{"input": "log_mel", "tokenizer": "word", "encoder_arch": "mlp_mixer", "encoder_norm": "layernorm", "encoder_layers": 8, "encoder_width": 256, "decoder_fused_qkv": true, "decoder_positions": "learned", "decoder_prefix_bidirectional": false, "init": "trunc_normal_002"}
Rows from block 2 of the audio encoder of a small audio captioner, named by matrix and row number. Rows with one number belong to one neuron. Each number is 128 + 32 x the weight over its row's rms, rounded and kept within 0 to 255. All counts start at 0. Numbers have three digits each.
After each neuron's rows are labels from the 100 clips, of 14976, where the neuron reaches its highest value: "lies over" is the class under the peak. Only what is clearly more common there than usual is listed. The data: synthesized solo parts of chorales (CocoChorales).
# fc1: MLP up (encoder.blocks.2.mlp.fc1.weight, 768x256), inputs 0-255
# fc2: MLP down (encoder.blocks.2.mlp.fc2.weight, 256x768, transposed), outputs 0-255

fc1.535:070125144160113134131164174104156070110149079162191097150162071148192172154078147166153129119190119158144179094153156110122085150152065102080198093145178162142105046116137063080122120107116103180142110175133154120153079074097099083111147164112187123083072103133070082118088169155106116134122192118172107166094156152082172133177119132160109180141116102165136067132111120114110132094113159073100131110122124056160139133152142115129075140130094142151122113154160096095166098091160130149150125144138114132112098100091107141123164148114130131113059187088168158138126085155111158119109091148140079189184135109059152102142143102156116148111119162143179139117166129170122179119137138127088161084147105130092130185091117109152120136094096158090113107122094175120112194155092132
fc2.535:142160100100102124179110093087080087138117124083149115167149111106094052075121107127126109077130093130121123117157159168152139110172140145199114160158111057192189161145161095158180200144162103125154101140104167103137207196114156187145127087132095134139150144122138164171160156100134141112100126106112157109191102047165104101160115150114121118123138127128131103107130112182140121144144226132096178118119134157112146112082107134088126127165113101133134118173141110094115101052147121168122167117161108132147135143153106121137131140140084181138141133180120201129166121168136083079114156150163142073102126145124165108086141056102128064166134150184176177071114126112111079112181129096112070112077090106145155145179127047154137095100158151167104102110106115139098121074097103
lies over: silence; B4

fc1.144:113143132129102135130117136057140133118164125127126114098120173151079078164108106147087135104108104125165128121095177072095096078156142130139134171145102153178125130126072137148087071127106119145099157177148131079101121165119126067128097126126239174144154094089081182109078168135099094195099104119130078131078073085129122161057105182125075130114101118127110078120099092114122159128154114183122191144114169130120120150129078122146165139152167176128142132175077155106176103137086182145145110120105139134178121132157178142109131113135131142136083151204097150154111097107194174150107165112158103108134078070038168184136142144160109093121149159113187124144141119112103098202134115137135118168134136117096180135146169081152108104109125171196168177118133135133133092153049154
fc2.144:120109128073124134080154160130123145118088081143138109113206133126159187096104122077201160118072133126134179089123121094076166122181115089197135140089092213129143159143098120136097146134137178121110135144107113157151089105161191130123114119147193192128135111048152128100122112172103140086071137120114103206047139142116148141088158173203142147143169109101153152113063163163159140116112153134083111100127118131114140099121153083205105117102100102127081116141147101147155143134145193076102150119119132125128136131177084162168116119099194125127152166161142172123103097090166116089119165128131161119183090145105154182034135144071108158132114148158125160130170121159135127117111201126124144070134140167121134027140117132114130166097141105131146149128106146126147132198113134
lies over: C#5

fc1.559:090104128158101108143144096081071126122128136133176161103176132168139126151158142122110134151107150117151143118178160140130120141085117139115083123080132138088109176145147149108164054062134153159129106115087097164146095111142145098113142181112211144116109155146119115159131173102129118223106138130132141121119136126160161126096142156110091093172190144128134085149095128162082122183118104121127122112076111056114126082149157110101124114095146092178131120168078148082182112108157098170151171130202090157115105208166128146103099084080116153089080067137136130152081114168133096108126033105158114108170183110073077132187157144170151091150104111113177131102097113127125074073112145131151169170175096158159166125166141142075144087079104141199177052132104121118109184143116145
fc2.559:185113088131129159149133138112138090067165115136181104101097079155141103140091144104040124161135148102109093178159156096110180131171081134154136134113123133122157126174129162116171138180177136125100118178121085093175149071146133142099111130147122148157168154181123143134157108113123178207112146145117122150123166138111072153125131122103109099151092133132168081091149155068182137174214182109128158105106125183088116128137171114109148139203195180129118098128156129100102167129169145100133119041155105169152131094146080133171108116123080165159082152144162143144153119048104140067148092156152136156120162167073141171102133111126136140116204089137142096148130182163149118165065111118125163160149149104141160100166141072155182158110099150105100114155153200175099126184158141
lies over: A4

fc1.484:118130127166134112054073098084136189080129099139077115147156130120114080144104080136164131095155205133174077098107114093119173142124119110085113161095119162105158109158110108127107121129172111129110091165102118102157116130096167087088179117119130147116142139129137170155146139147113076157164176068116100124136170176200112129128171173136077184133201179089155171084108072134161159118100138130142093127106167121138064132170081096127137087086172161100216092078196178122111135144124148117094146110089157164115096112120094121133113174149175127181144111113115160054138070151147148138082075139121094156135178106169137080122169124151137069114153157186068102103135153130070101095202080117137091126143130163138147102149088122103105093142134151088165094135107178168127131142117159
fc2.484:160076101128144138107133082135093172134118110126164158128062086100121127111183165159149120126127093126186051181139122103140160181128187154153156088126103100196076142097042104169155125148108077078058130123123105162124162180139133179101154105149143150196103165105187109067143143113143145128149192110078083138158095154116121083083130107154157146077202117120114114120048128093146107114152129138068147133089116214163132163149119107107125164128164110103119134145130099041175105101152145112121110132123086103106118075107136121145103121136094136160155179088132124164183165098100161099132183092107048069114139149126087170176139131089101123170129156120118113112134142126100118137121126136099050142112142139185164188101163147097164166111118125129119102127159085172147155129142111
lies over: F#5

fc1.311:136170104196139103133148165154154123115110103112122199150105139116123059124097039152138106104159115122149080146148163167141184108122106160112103081162122179142158142084120136112072139081100121083152153153128157170156183178104119124138180075101079071109116164158066129140141099151167163163191150052154119134137118086138083123092146095146121155133122124122158134147145111126165088075106070091071134145113121166139133111152127133138143138136092083175136163159129126154125096083188171073138102136143151190119138209116069116099124069114092187156168155138106162081142171170091143079151066132082119116128139148054133138203158147114103082081128094165107200141091117163142133181123145068107110133109133157143115108163129090137062091099114142102116145132141166179112161135143122
fc2.311:158109111112141121118127132161143179065135169164131129126094150125102163161104145120119167128150150070090121142149107187105126106068131094101146137154097144131144083135141122108129092114123148100136140079131089171066142163110106177172141116133141149145118080111159122130121106119147087108174169157166122178077179121148139134138124155134180145124164118109158145160132108143132119072083032070152174070158159117170102061133092123143058132208127154112133086097107085114113120138159153134099130090113072125145165044058136104107088146099130147123206114162174177096137111092102086083127159066169104131190127174097162131142168140123124050130202116174087156101119141122084078167157157110101114093085150161145172200161084117087162103116193131088173123112108148117106158104136130
lies over: A#3

fc1.176:126149173111123103148108144089221091144140133139165153128138124157158093133186162139199135098126111155120122116140050151166145120095046111130109114167083128110074172129124148145143211142149138185115184113077110052110110153132122087106112114172146143137080126186115165133146125162094149148187037098109080121126077172113187066106134131159118077059049188135148108122098109100095089153120141145128096102129138098144137118125118164137121122111126152141146125165125103162142124139081131164108155130156129110177160113094095097107127108121153143108185175097136138162146150086135083092100082224081134138145084134137177110121112180107071095155062152146101109150084136135074136167196170150118131166134166088102090142125094090160132076152155161114153097164108117085135125155109133
fc2.176:073084189129106124123142146111097109126114132161135135121080111128099119178156146115091106100146097117159112139135157121124117100104104131110067089172081082099139163208130185129197146136153117137156080103114163146134126086135077160145106157095145097132128115139083159094143181111157120117117125177117129091174132133170095110092129127094077146148121069095106130161134082171085117133169079159184105156056139155181164120172062176125115078158153121121124139120148194095163088160113137107095116077124143128159115092168087079126181163054137115164099121111136086149101064145157109168110040158122096182147098140120086160095101104182120159167162106116115065124147139124141113125163121148135148123171127142106126154076082077115096077064131118130175144117105149026135076112107058
lies over: C#5

fc1.626:152131154114046106115138151107078166123130137133128107114134148096162150139139142186143141085157116084111101112136142108038092136118105100124108072089159100113204110172119100129120175141156084068140128129120156137102104116119089096114148092125113155095110097102210079106166161122122152119163089134147138136116112145133201136110169168108158085133118116128133109093031163147108193112156083099149132165131138096102114130180139098057126108183119103113116149113143147136121157122075158115133146178196148092125221146137157124154183121150160195133076084139145134100129151165092175082150109215094075227096209128101166104154178120146091091124102178176136131120104115157156172098100165118110133182131132158134124145115130087095086117084143152117161096112085117100119124110104108
fc2.626:056158091102129092148146168138126171151088123090098119117104065171136066095122114122074189150133128200128097114109151108126113154119194109129122118142107158108136124140138160136139132131121143111143139098117154091100166134102117087162136103113119196143087159153118117083162161184147101187135117168111130066107154129112168154115090137109079113192173145148061115144177090121141125155175128123083104212157153084130096130089132088143131122152149157171105118141205198100134144156133148138124136107113104146149069086124095126157166129142098074114185126157044149185088132122162083116134143091066115172112174151132147122132159128191125109141069138105149152120087134164127185131131155087091183118139149105129130095121157067182107108163154182114035128080159135156132034118153154
lies over: A#3

fc1.446:069122116166123152102162206083098128165150164050147086118098136152140106065118175173137120138153094138133119187123116119100140160161158077108137149110184073166115167142122121082144208140150144116151167133155079127158134084154097119118091163135142104105100078135121086083071134141120148163192104123087119139162129094110175169158175121142122183107146141120179117113140168108162145084095098112097071167164107094131150138090103112124069115122100132079125152159126080154184105115158093190199144080068077150115109144130143123189158108142085160105092123108133126137138205175115094194140179113143120168093125164152102139101138177091164154156118132085092135111126068147121124140180183144075134159080112134105081103142172144118125123143166034071132120111105112145135097145080122
fc2.446:089085130140146120093183194105124077082124158136086123062085097130130117134086116136111122136142085184089213104107135127109145130060096121133124092126110105094145071130169161195142138129129143131128140102155135096149150088097124118140162156095097129183143192212140097127133136112120138127126148153173150097078211114131128121138147106108146126100112135140153115203164137169116109130125087112175174187096175054147188100151116075126156151153104109148107111100155154141146135169131145147116123124157125119155158132048141153150123122118120215153122101110135087149141174125150129135092198122110134118123169139064098182078119159123128164133113147163129147091191220129183102161059176098148158093076129167171146096077095132137117182132162158143129141178079097062117101112097140
lies over: C#5; C#4

fc1.10:105108109159086141131170171160098149134165145177132119135157150174142125113198145168127159092183162111117106142193133122071101118093178156123119134129151144127129149144149092114137112145133141148113122067122141206117155162141076058164128167149124147054159194101028111153118106159105155120136147132102155127150166125120222113128105123154044131196116108136120097151119095156170063093129095118115116131108116136071063081165159141179104130098063109134146167128159097166101071111092139109141122134168123146154178077149152138187090056160125133154112121136080131097115169107132191105112114209182096081159123127086167120069150098137086096105092146148113112145157153132122168114150143091089115090133102184086099160162155112128118068106106140136097097111157090101168104135153132
fc2.10:168174138179186116121124114182095102127125154113108135157098114123072188107073151136137195150198076100041100168101108093103167145131082120119129113123098181103089074149122152170121150107158099101148092139136152098064114096168141125143108127080119073126075127056113123129119111175149085169118145161141067113153065139161160126132134144107139112158097120103143130149139135082080118182131093132086087160145130206128080135152141145137127129138136129190157149130110090091095114168143095103110114117109110155119089123052090081164089099156169159105100138198110128150149136177105136077163129037099152126130127086080124132106148144111098111104122091158132134132093144131145158150131128101147167094172130059074140138144165161098052158090115189096192118170090146190090161092133143
lies over: F#5

fc1.513:107150141126179061166084124101138113089193162108158116140134075099181124113094109245174139083149135119109148131143161132118170127145165158150125188097120144135147182082149070108192090112150118094148208127141171093131078210145141080123168116128103152121110143117120065118153106075107118087174151134115123112122114132074084054079112099182155181117064136165153147140106128114156098176081120155120115182125121136122131108134140167168086100125197127109133130096134120108134104100156176121127123158129104133157153079079047136066166101106178111126053134136173100125159129159171123168099140113147176132123127156115144116150150166103154128185112108155135139103082114141049114082116098159124111160133166115151161139085111168068132147139107148120116082118164133131127155052160122
fc2.513:142108109147145123129158150145120195188122110098151096120093138177162119122108136121133074140082140159163120147165125063141169107103146173102097092135129130153140149102173160097158176083112061171173127113180099147122089149078146169122164144149128058177159130185081088090136136109160153137087162108128143127159120055169151096136081139113144130101166222070162123121146109139140152127080156121198180082120133175125164083110127122163137130125157143129150094152051146149088094121136159131206090160160135114123018171174122119148120158115107179106174139157124098065115072120101115179106135184123124155123141121154195134110160147110178108159173146142098146127179123052105071090131160117179133100145143164118115110125130140121094165154098173130139163143152063093155113116136101
lies over: A#3

fc1.206:111151127123082121144129135119073067103083157171130114126169138072167174140160168163131154130107136140150099091211150109050104168149050112140136134139105152206171080098124107084060110141127108131101178132148141107150122134138116141169091144149123159133101208161105154137131152079079091118185119137072174160123157098146158086154086118157136095082101111107100151161096112124209125134112174126126073099146205149087161166097168184106180159131218115159107158147125164091125130131155164125103113138138076154084070139147140117095130134177162106169162140124155067118150168076135145108145133131057111124161150087137109095148090091139166120131118100147101122203139145139155102083146076090107109097097150166109074128152113098137111168155139132189090088125117109099077130144144101
fc2.206:137137107148115135146113089158149096121045123147190158128147083114094127173175127139101183111128114122156122150071136127175163123092152172126113124142124118179156122178098058138119153143098144127161101119130134115088122116141150126196090124155163115107160150155128145092107152131085128116132165131113118124131138151135139135130176143050102184122136151120167142134105148123129103148082171141111138116127176107098114155195114117145121075119128148097077111146136145157136118131082063148164150145110077094150183179084137180130130167138194142154079115128105149193155202102172158144175114067039087169165070198114103061116155099063118193131167102179149117186161119092090109128149078131125135167170166156109135133150140154131146063080100153203159152115126114109104160039074137
lies over: F#5

fc1.337:108090143092112119112129120143145134128101134050162131106153183109099130119153116133128138142129175079120145119141120132126127102150139147243147121111144072127103116118107078177158152094173094158111119145082160057170149165166165122107165123160111164099147165161069097094109122137136102098124113083214059082092135104170057165138112152183119140100134135121144146168066128100142185156103183131142136081141146131186137093119089113120162150121149141123118153099174171145170081118138167144098124121074081077088119156137098086092126159095189163214088110113127143163148141113103055112075162147169157050096074170098147100079094116144120083117132137166154122130168114125162128118125126084163184144092127131125161190128119123147067126144158146152164093158036108133134123107114130
fc2.337:111151179120076172098091147100150105097144119139106141095089107129121103135123153137174119132125157168118100134120111124132174130185123155081112137071080075087036188094134123119107081139180101061152134085099189168160119135131071123080152157122098107130137095133129115131165087173095147132150174091115153109119111144138165157147135093112128139080111138104143130058083113082170100104081118121102119108114113123118163120117170192134068121103179093152082090158139079078101156158148131111124140138067051109138165124151144078130130141145101134127175048183104102123113152069146111173189136161158100135100080125091126151091126125171161119083162109133124137193059109163101126148096111161094100052166096053175187088123162142131108093093198126154136098125131132172134102097166155
lies over: A4

fc1.231:155169181087144184146115162181156132061127133114114154160096132212114131122108156088076163153119144160164115135133138153141140076127072133152180124111171129123157138078123169105138134164156156110114118143155103114133130168119087120169111116140120138114093071105120111173108108148142167196131087101057173134169061118135154094101169108118126083140060108115170142171071119119131129102117070125133152153138132120088162098143092123127131158098141138125091126160151116083089116128047153137159124126137117159204091128131168126172173132100072071168094103086161114134137139140184172131154114112042159080082107148071137081089213105121120114108160182077153102131135110143141142146109193186110101149168099146113098092077173088115121106110144127099199102153146143181157056151171114
fc2.231:154116150106179140132148047069092102168094129121153173149108117168097117130080160119146134096101108068106102156186162155171093158104107128084127095118127107139075084087180146105141176180129119140141133153161075123131186120092186129097138145159117017162144162169168121144181145124140088139157100104134167096146103100052129130113153110188128109151105134071134179144136189119133104164147093130155128068089157105088111115133138111149120097145117170140137128054198123086137167138152247115120095137167162112110089130078179166125133111121141116156122125126130162170166115040154096127100088143164118154082145107141149100224092104121110140149136124147109170137075118164148112172090102097096145145064122119135180150114130127125135105061129152154153159134150122086134101119132143
lies over: A4

fc1.726:126114087139133132148110139125150120122224114137134140151117128112181167162084085079093125135120151151148043144138136155123127102094121133148080115140176097115089146111100091127115108174113141078151135171100106195069084126123147193108122109123083130136109147093150165156107181081114134164130161105185139101085106102214165135162162105174095088144146129097143142108085127150168122089119088116174080122137126125172126147107127140157175091202148158196109156109105144118150153101174158154081125167095110095112082223163085135097202108140154172190146145095118079161193103168157177147104139102087116123138093107101091113149166136101076147039113140155117160137147111139152091169120080070078154135075112129131136099149185084115106166125168118099119090102130075118115156094103140
fc2.726:143106067116112132141173069131149105171109141089147101120118127172102138116149128121159109088093146106059109149186149109140186140200150068103157136115120071095157127162091120146146067122163081081212143100130181222120128115114090108167173107171140110196135156120173078114119107135120108242111134108131134136129062128144164133136084132136140153111125153146177150127094188118132094104148151129148176142157117099129150127166167131086112112128119101089093134086091196116071160185130147126083174094084102113188105153123094132147124113116140097162124168205178120122205162181121119171155072138147132106175077150102150143103142152136164120151154137150131118140058140077151119105089143094163132127150096103207159174134101159115125162111127101100116130135114087107078130116126093
lies over: A4

fc1.168:175154184140163157163142132106148155149151065110082104128176140143106072112131163135143104143127143094098152103070106160159141102121112184148198164133153126067174140143109100133113173097144127143149107183150129142074075182089128169125094130163109153128134105182061163157117104099107125132147119103090076138085152140142083044126103170126068163134072125157139121117158107076117114119140203122108098174159130101110103110122125174156109094123166152178105109160160147111072167089114087114112115134175098181112126148114123129099127159161087129094121060147173095142096081131099168069153140084116129144168097170118163077154087119143124126164063141098113154158158135139133126088131093118089145134145057147079132058125144182086124217194053117123204103121096124104123137132151128
fc2.168:181174139129061135169155165202120174116087106152117109136132094151141089123117068156111113140093120124175109153184190049179104131111136158136146153149135087132127094131114187114096153096166079175174149066218148114133127148147171071052084129099103115108125132085043133178153133177136139117119122141126185128138116129182145103132054182114146142147095137153155113130226123163124120170126078146109141152086096123110152168109179074100160187154135125117143119148129148146103094134156115175109108149090086173115105141136191135134145132194159105091103094122100149153076111171192166093098141101122101151104076085079123123135139117141146111155103157153104092093098076167130119148172146114110142138113101174153153142093142110176150122156163088146129122169164146179160151180139136
lies over: C#5

fc1.120:154109105174114156172105144139094104090051132122139123116151122140102124125109095147135152214166128074117083076123153113160126110119111079120076152067157175130171105097134152083136122106079127145152054112042145110110107162203164100109115185123192165161126128147090133165142133132132142164098113128101111132124074139135150132087159108182135139101098142201111148187096125094095158155122132122163097112088188081169139102107151083148121097142100117140157153143168151171187078150142111151095103122109162125127183181181079113070137130116080180126095157202146130122131126081177081074130174153157110118125121152081118090137162104086121124178044140105140122125160133123123188170100146119098122122140120118178166141186137164103132079090152079131090092139177111122182075094159149
fc2.120:197131217096117146096165097171071152147122099101217094162124116123120099172114118072160143119212137137058097088123097166146185165102094115089136142121142107124153127078114113127105161131096123170063125164123137119123163086107064103143137128140156066152119123115134114127151204138078169081132116124120125112131117116076153141067070109152070118154120075129176152086116080110181127138133091134066127102169108102109142125161109146125118095139155134083044073090160130130110112111080108103102107186101111148128127127086150141185168165131150167112114108167144128120201048085123038093117076150188133137126137146111172113133130158139187125144115100135120102116134134142134090086162127162127130070105128166143119129195159149098110141094076170111155134087139126086138153159140147
lies over: A4

fc1.453:138123110090184164096058100057126131179150060143139131112169145082106102108123137105188061084101129116137102130095149131111112144117115147093130196131162075160158138063160115150138118169186105114164164113140155112166149129197187057145148117106150133186138130027118123115177138071113132124155103087174170145170094110165131114104181108102148114100126132092059139100060109163091115078118127109116158189180143118132094135137087120126092178143122166172158153153101170132168168128035151130061153143114112123147126176134092106118147145165171127136187147137086145124145129141159082137184106138139149127082064108098100117141119125128186112068117153094135129138176087172142157146151105121129099128145132119105094117151192128116086176176115106138117098117162135104189120148078143
fc2.453:129099152098141088076101118108173164109175129119069178174127124173197144169117191098075103145110141119103086140106173131142104102113052103164149142151127126099153101179086097130167129129103166117127180095162183092154179118081098087150155105138076069128115112116164137138168109225120118120173130091158109099129109142128124104137149098158120124104134124083096112105108165148154087123120108137171172167180173092120124142193152058155091139137164118136143116105108186137107086114125097102064093097103074101119133146082113228119121148130136090092107101101159114124107119095126153075192169163143058145119167141139088146119125127114119108186121088152110104140107173198144107179090133185126123181153155137158126216146144122141179107140172135136167146140124133106085138202098130
lies over: C#5

fc1.549:088134145054114144128146158143115070173141105068130105160147083149074069117159125130135114139118170100138036031102106086134134118053168076127161145168146161109076106108159101107074145125092137114132148154149138098150132108138121109058068137080167135099171113143141185120127166124164188107176196158114137097152122141141103225167129108131131119136101129183172176133142131133098089132132111107110130122119159089137128129123143093146117145125101096144118128120120158130134096077142161144106129111188125125205053132098148080089117144149072146163158118095072117067134163118146091123149093142149106127109109158168110103161158081142197193121129130160142112091131155076157186128105172166200171151127110172135131151147139102147109131172120148104199140142147139158169100069068113
fc2.549:103135036100119170113108063050121099181154123116121134101149187097135101106069115123080150102150105167138095237162189108186169164128123148109123136106165144100159154128137074171150091180153141105061144119138146086108118141157179116188145066114116134134120061134150154106090158130157141133139137105084140142188120138121112166146195145135115138103074100134139101154210091164071150118093178094167106151125144108141122149082112085105071156115099110103131133106139112117131105077111122215167121186137125162138159110127172143089129056080082118144164126161166141093123157156087138155143166174190155100097129111110086112145104116183154110111087161124122084097141174098086148123125101154131126079145158162180127151130140125180154099126126147149065071135151126121119116166144112
lies over: silence

fc1.507:171194155133120100127156133185179105140144118100090110121163153118041125180107095117089130154147160116153115124102202150180110160125095162066106184117106075143128115131168112146151138085136077109033220101149128127098147130133121097121097123199119129156124079101120163113153145180055105132108116140150151152166179163130078154115100151164139115090102172156119103116092149066167124190142115090130116100135115068140121058077095133120133149124200105096118109081088159179090121162089089131154092092096160147124120117133092123148154044098044132119172116086178118114168110138148127130112106152148107083145157121111172147119114114131129084164132148181075154156172133131137145112220098095123131113057162105127144148152149097181175117122117167151145154136116151135115140124098110
fc2.507:100101223138057111205114125107096125103119118111156119053152134074160123172086153149118132102100175130120145174136140175146075149125097149160142116026098071131123141129089108131134186084175061115154157113126065151181135162146119105096060120162109138086104152083168117122093123159114109087107132153138121112156077139161144157084180121163116074089174109079158171161098176131092100124127084119132095116117099166137151135204142153111196141058094163148125117109186142097163136135095112107117116154126109146102115139134128112096209152121130123062168128124108183145097153168127145087103100134146089145143114149151137123083160168154170156176122076121094123110080129135133122143157175151134111026121085180108160135120102096129094138122158100101097086105160156095147130165106142
lies over: A#3; A#4

fc1.79:122127143140068028128175155093072116105109106133121124091149156093114157104064144134146129160140127107150125074146141084130155128104153197124099142132120172131165086165110188114128140152185075086098123171125078143098093123220146076077153145209186143101121102138184161097078117162135154140150131193098149103193157109174126137083092167168126117132179165135132123101114137149193169103139093085093145096115136094093109119130124150115138096131134172151130099141140129096106094132183123202144101188130123101080111103223115139103086122145124133081077117119068117182131146140112155092109141148116147148137152126128185147121109083123100100191088164087144094088091192142144120096139102145161113162134117125121168164155122130101057096141129115155150146152119111090140073093082186
fc2.79:178138153111141151162183153125098156067116128101144103100097116130148098144146140109165116153098119187135151082165099115150109160138157145100135129130157148129088139094146166138133084111082154131128119154154123108163108145150077123115088196172127081130130130155098095075107155123132174126093150140171156080193162141085114155146142131075125087084133154126090127150111163046110060088192172165057101125111119129094106104057130112191154091106145115120118095116095157170178149153075160165149174135149132121178130149178123171153080059129138047146102108127170163153208123087177143129144114108174171118196119133131103057125103112144119110106101090099127127095103124160200141057076091093124158129130113225099150075153073122139146115082173147118124084146140104142115103129129113
lies over: silence

fc1.317:098094144097156113196113137160135132079130160103131168118095150084107130128098150107149183074110121077170141104104187119172161179130103123117161169139123146121093153132143091146118089126168204141148125174138142168114174177113146163117158108095105108131108111179148174114106097095153155124115146150141131058158151147086117181086124152169172140169109157124124158123122120083128178109146121105115142118154119130043150119118148154173150183147120111124159121082064064133107121158100099092143097183123115117118169064192129106127072167019129108066107116090127088124132122105138135152180127142149141121113167184117135079126096101153129133080071079054145144148101112055094183130094115137149138088111122143113123131105154187091094172117222180105110056097155081127134131165112096
fc2.317:074099084114183090145159117183150114149141092143100137054116078166081022105157137208080115097178167159139112178175140177079139089096105136135115117142050115120154137083171171091111102146111099126105098093117162130043115144117160127163155125106091106172091094122180123124178123133099199119178139134149117147159144145162114177117147150112101167158135096098128093088139106104089086101115105133172155140171137105176133145122126160161129113207105093165139105170111127108133148137131200173101069121137145175201125076160166134156053117102116112117163109144147085136144061183114143141164122145121187121111163143174131128107092125139168078167112164129084091112105166143180120143095121128128110112110108132155070178152084149129098082147106115089100150147151097115126098100124139
lies over: A#3

fc1.704:180120111153168156146179145109118098136152092140172126082160156163146124118115053137055111091121137113081064092080130077111121117140140144106159135172140140152127178059095095120152119123118101140090195156170133173147113115130129110104102110118100162121145128100146115090112185164103107102119117135150157153114119053165094170075101134155151124147146092176128154103108187164140047159141087153119084111173094099075189116122152115154136149176166169158169179113119172144133159138145126140172118124153084178170091108128180141075213107115115143147143076123059067124060089130191155092097127108121067138109134084111135129081186095121179097174085141133119125125146144127096085100087142113133116190115155168114107123073150090084153113080102114141129161135169102174090162159121174
fc2.704:081153130129156154058162135136135128110097141151152153140134147116123135130092124156124166109067077153098119143149111085114180149152074152100075165148121058087128159143079173157119088117145141129084157100202114161190123083105182116185115117148124150158123096123136124179154237097125140136094093181161094141194114191188099147162098145171109102152157142135110084176116126114117158139146173063146103111114160094125103126152122094116145191129168184105154200138088166175120117086120151110111160113147184158159089171157134127120181135074134120183111089145162101125091104132138100140090044131145144170116097161109134147116149125166118155109145134125151110135167203145119159110073149148079104136175099147166116129203116108170158073173159134144138132144067068082098131119133141
lies over: silence

fc1.743:155104156114163139137139132137158034133072097059120168143163152064169114064125144169138147088108076066159060127086150098114173139143112114084129136195104100160099142095154160165128082151075072121076142107156149153074103165205083123167101136136116115096156176101172134152148140125153090144091091152111124102156056118153218204123173128099113151141172097165143129062130121146125110159185087119134099164162110163159130152096117173147120142097148180112084162169121178102155149090150105128104159093155104136099117105114119130159140140140152103114132089135189098159120149163091174084147153144138094086118052148115115107148122130141141177130127118123113145133103141103143113113130079080143126129119158120161093099050136119120047113157178143142165090154109140134151174160185174
fc2.743:192140138130131111139126108143087103178123130117136106168131177082096108139174101137071099112080110112082222114143107092105089099152182081130070091129139154108116105143155106113073127143135178110126144079159152107155127119158182145168095115082123116176100094107111116185123151140139137118099121191105084121102120151132161142057069188133149164168127074150163135207149107147118140136134131115148098133116148116125090133145134162196119082172108101140116086153206119125091121105166141174187155128166141188171089130099140121072113094119042092156104130139204123123132161093142131105127141146150098214090150142139139176173159081105231183121119126136145098151131144111148116138169118154135131137104176111129092107171133147176126116123143143060101150098186116178172130141155185
lies over: F#5

fc1.463:140109155108143153159142126104081074147114124092157084131124077106132082161109105103165105114116173122144120155126125154104080135126172161102124086076109125149122136119176169126156139106196150159171122116113134139103171074188083154064090113170071116141180133185139070116070180108080135074136149160133147102116146150143141127122092131150154114115123179103067094113105115066139104078156066079091136112116141117164116140102095108154177152169119137122098139160077147082197156107155133168123103123098138140137080110150125128075136090124038157128046145160124150093162153199094061125096162122154159166107123189116127189157097179149152153140126130168138095079132149093120167121173172168126145078101118166157151165135116102190105142150137126156191060164103133152113066082118094
fc2.463:107163164127122136136095125077142127168134080078125153124116137143127112133070082124126142059097163142127111100128164223122154209108160061152088125097117105168131128107141111045105106106121117127138150118144116115104130096115124171138134129102124081138087110110065157117120162105093135133136145092091079148132141168070088136085087124120174131178135106158091122149164068124090135112144107129083131171210152047149078061105124165140096191130162126131153102144151143223145107165171154201153160135122156133124105136133106119096163076063125118113093097101079161095106147166140114183143152117156156134105172089149192179107095109111151112146145139141157130140147178080135152155124140116137091155089110165100169111108124107192050088181094151092195143161124185120135160097134156
lies over: A#3; A3

fc1.200:128130164209107155108160197156165138102167171096152148138155145182128179144161141124114112142092138157095105137119135088157050171079093154081113102111172093111066161136171143125137098117128131117163137160181109139150128098106126172077160160135143085141085158163125181125125144123133151162082167076133137108200161118109176069130114161157083194159114114068128079101136114109125139172168154114130129139138137124103117069128113084161170140091117089121145159147118116151164179054174063146141140145176117092133092120040125115111139078135043081133100120154135123096112183165159113140118161123136081123121113149125090133140089110107163124109201093110248129105079101075125139128108180121096135107113115131161150062116123112120082147141144129138151117115162093140128138097041126
fc2.200:104117124106156106075132126116125104130136144142144168034073126156150102178115095164128150110126090086122137165141120092130092139132156078125130088144210134119149114144149118121132125138152134065101140147082102130115143111124129130120148137170162132050152149124190074111090103136160180150143101115113129111076143106183126193143121143153073113121083159113105133123091132073148058138083188170138138113163040083018117098094166162083159112104075161135113110121189148163098198154133140100178154114173131157116095154132067111135116137095141090115104059161103152132111161099095080124096150133137149117113181072159186110091177102156097099112173098153114136076161135146139077112158106062135139129120115062112131103130124078132134129168158065183139107138115156110151169109133062
lies over: A4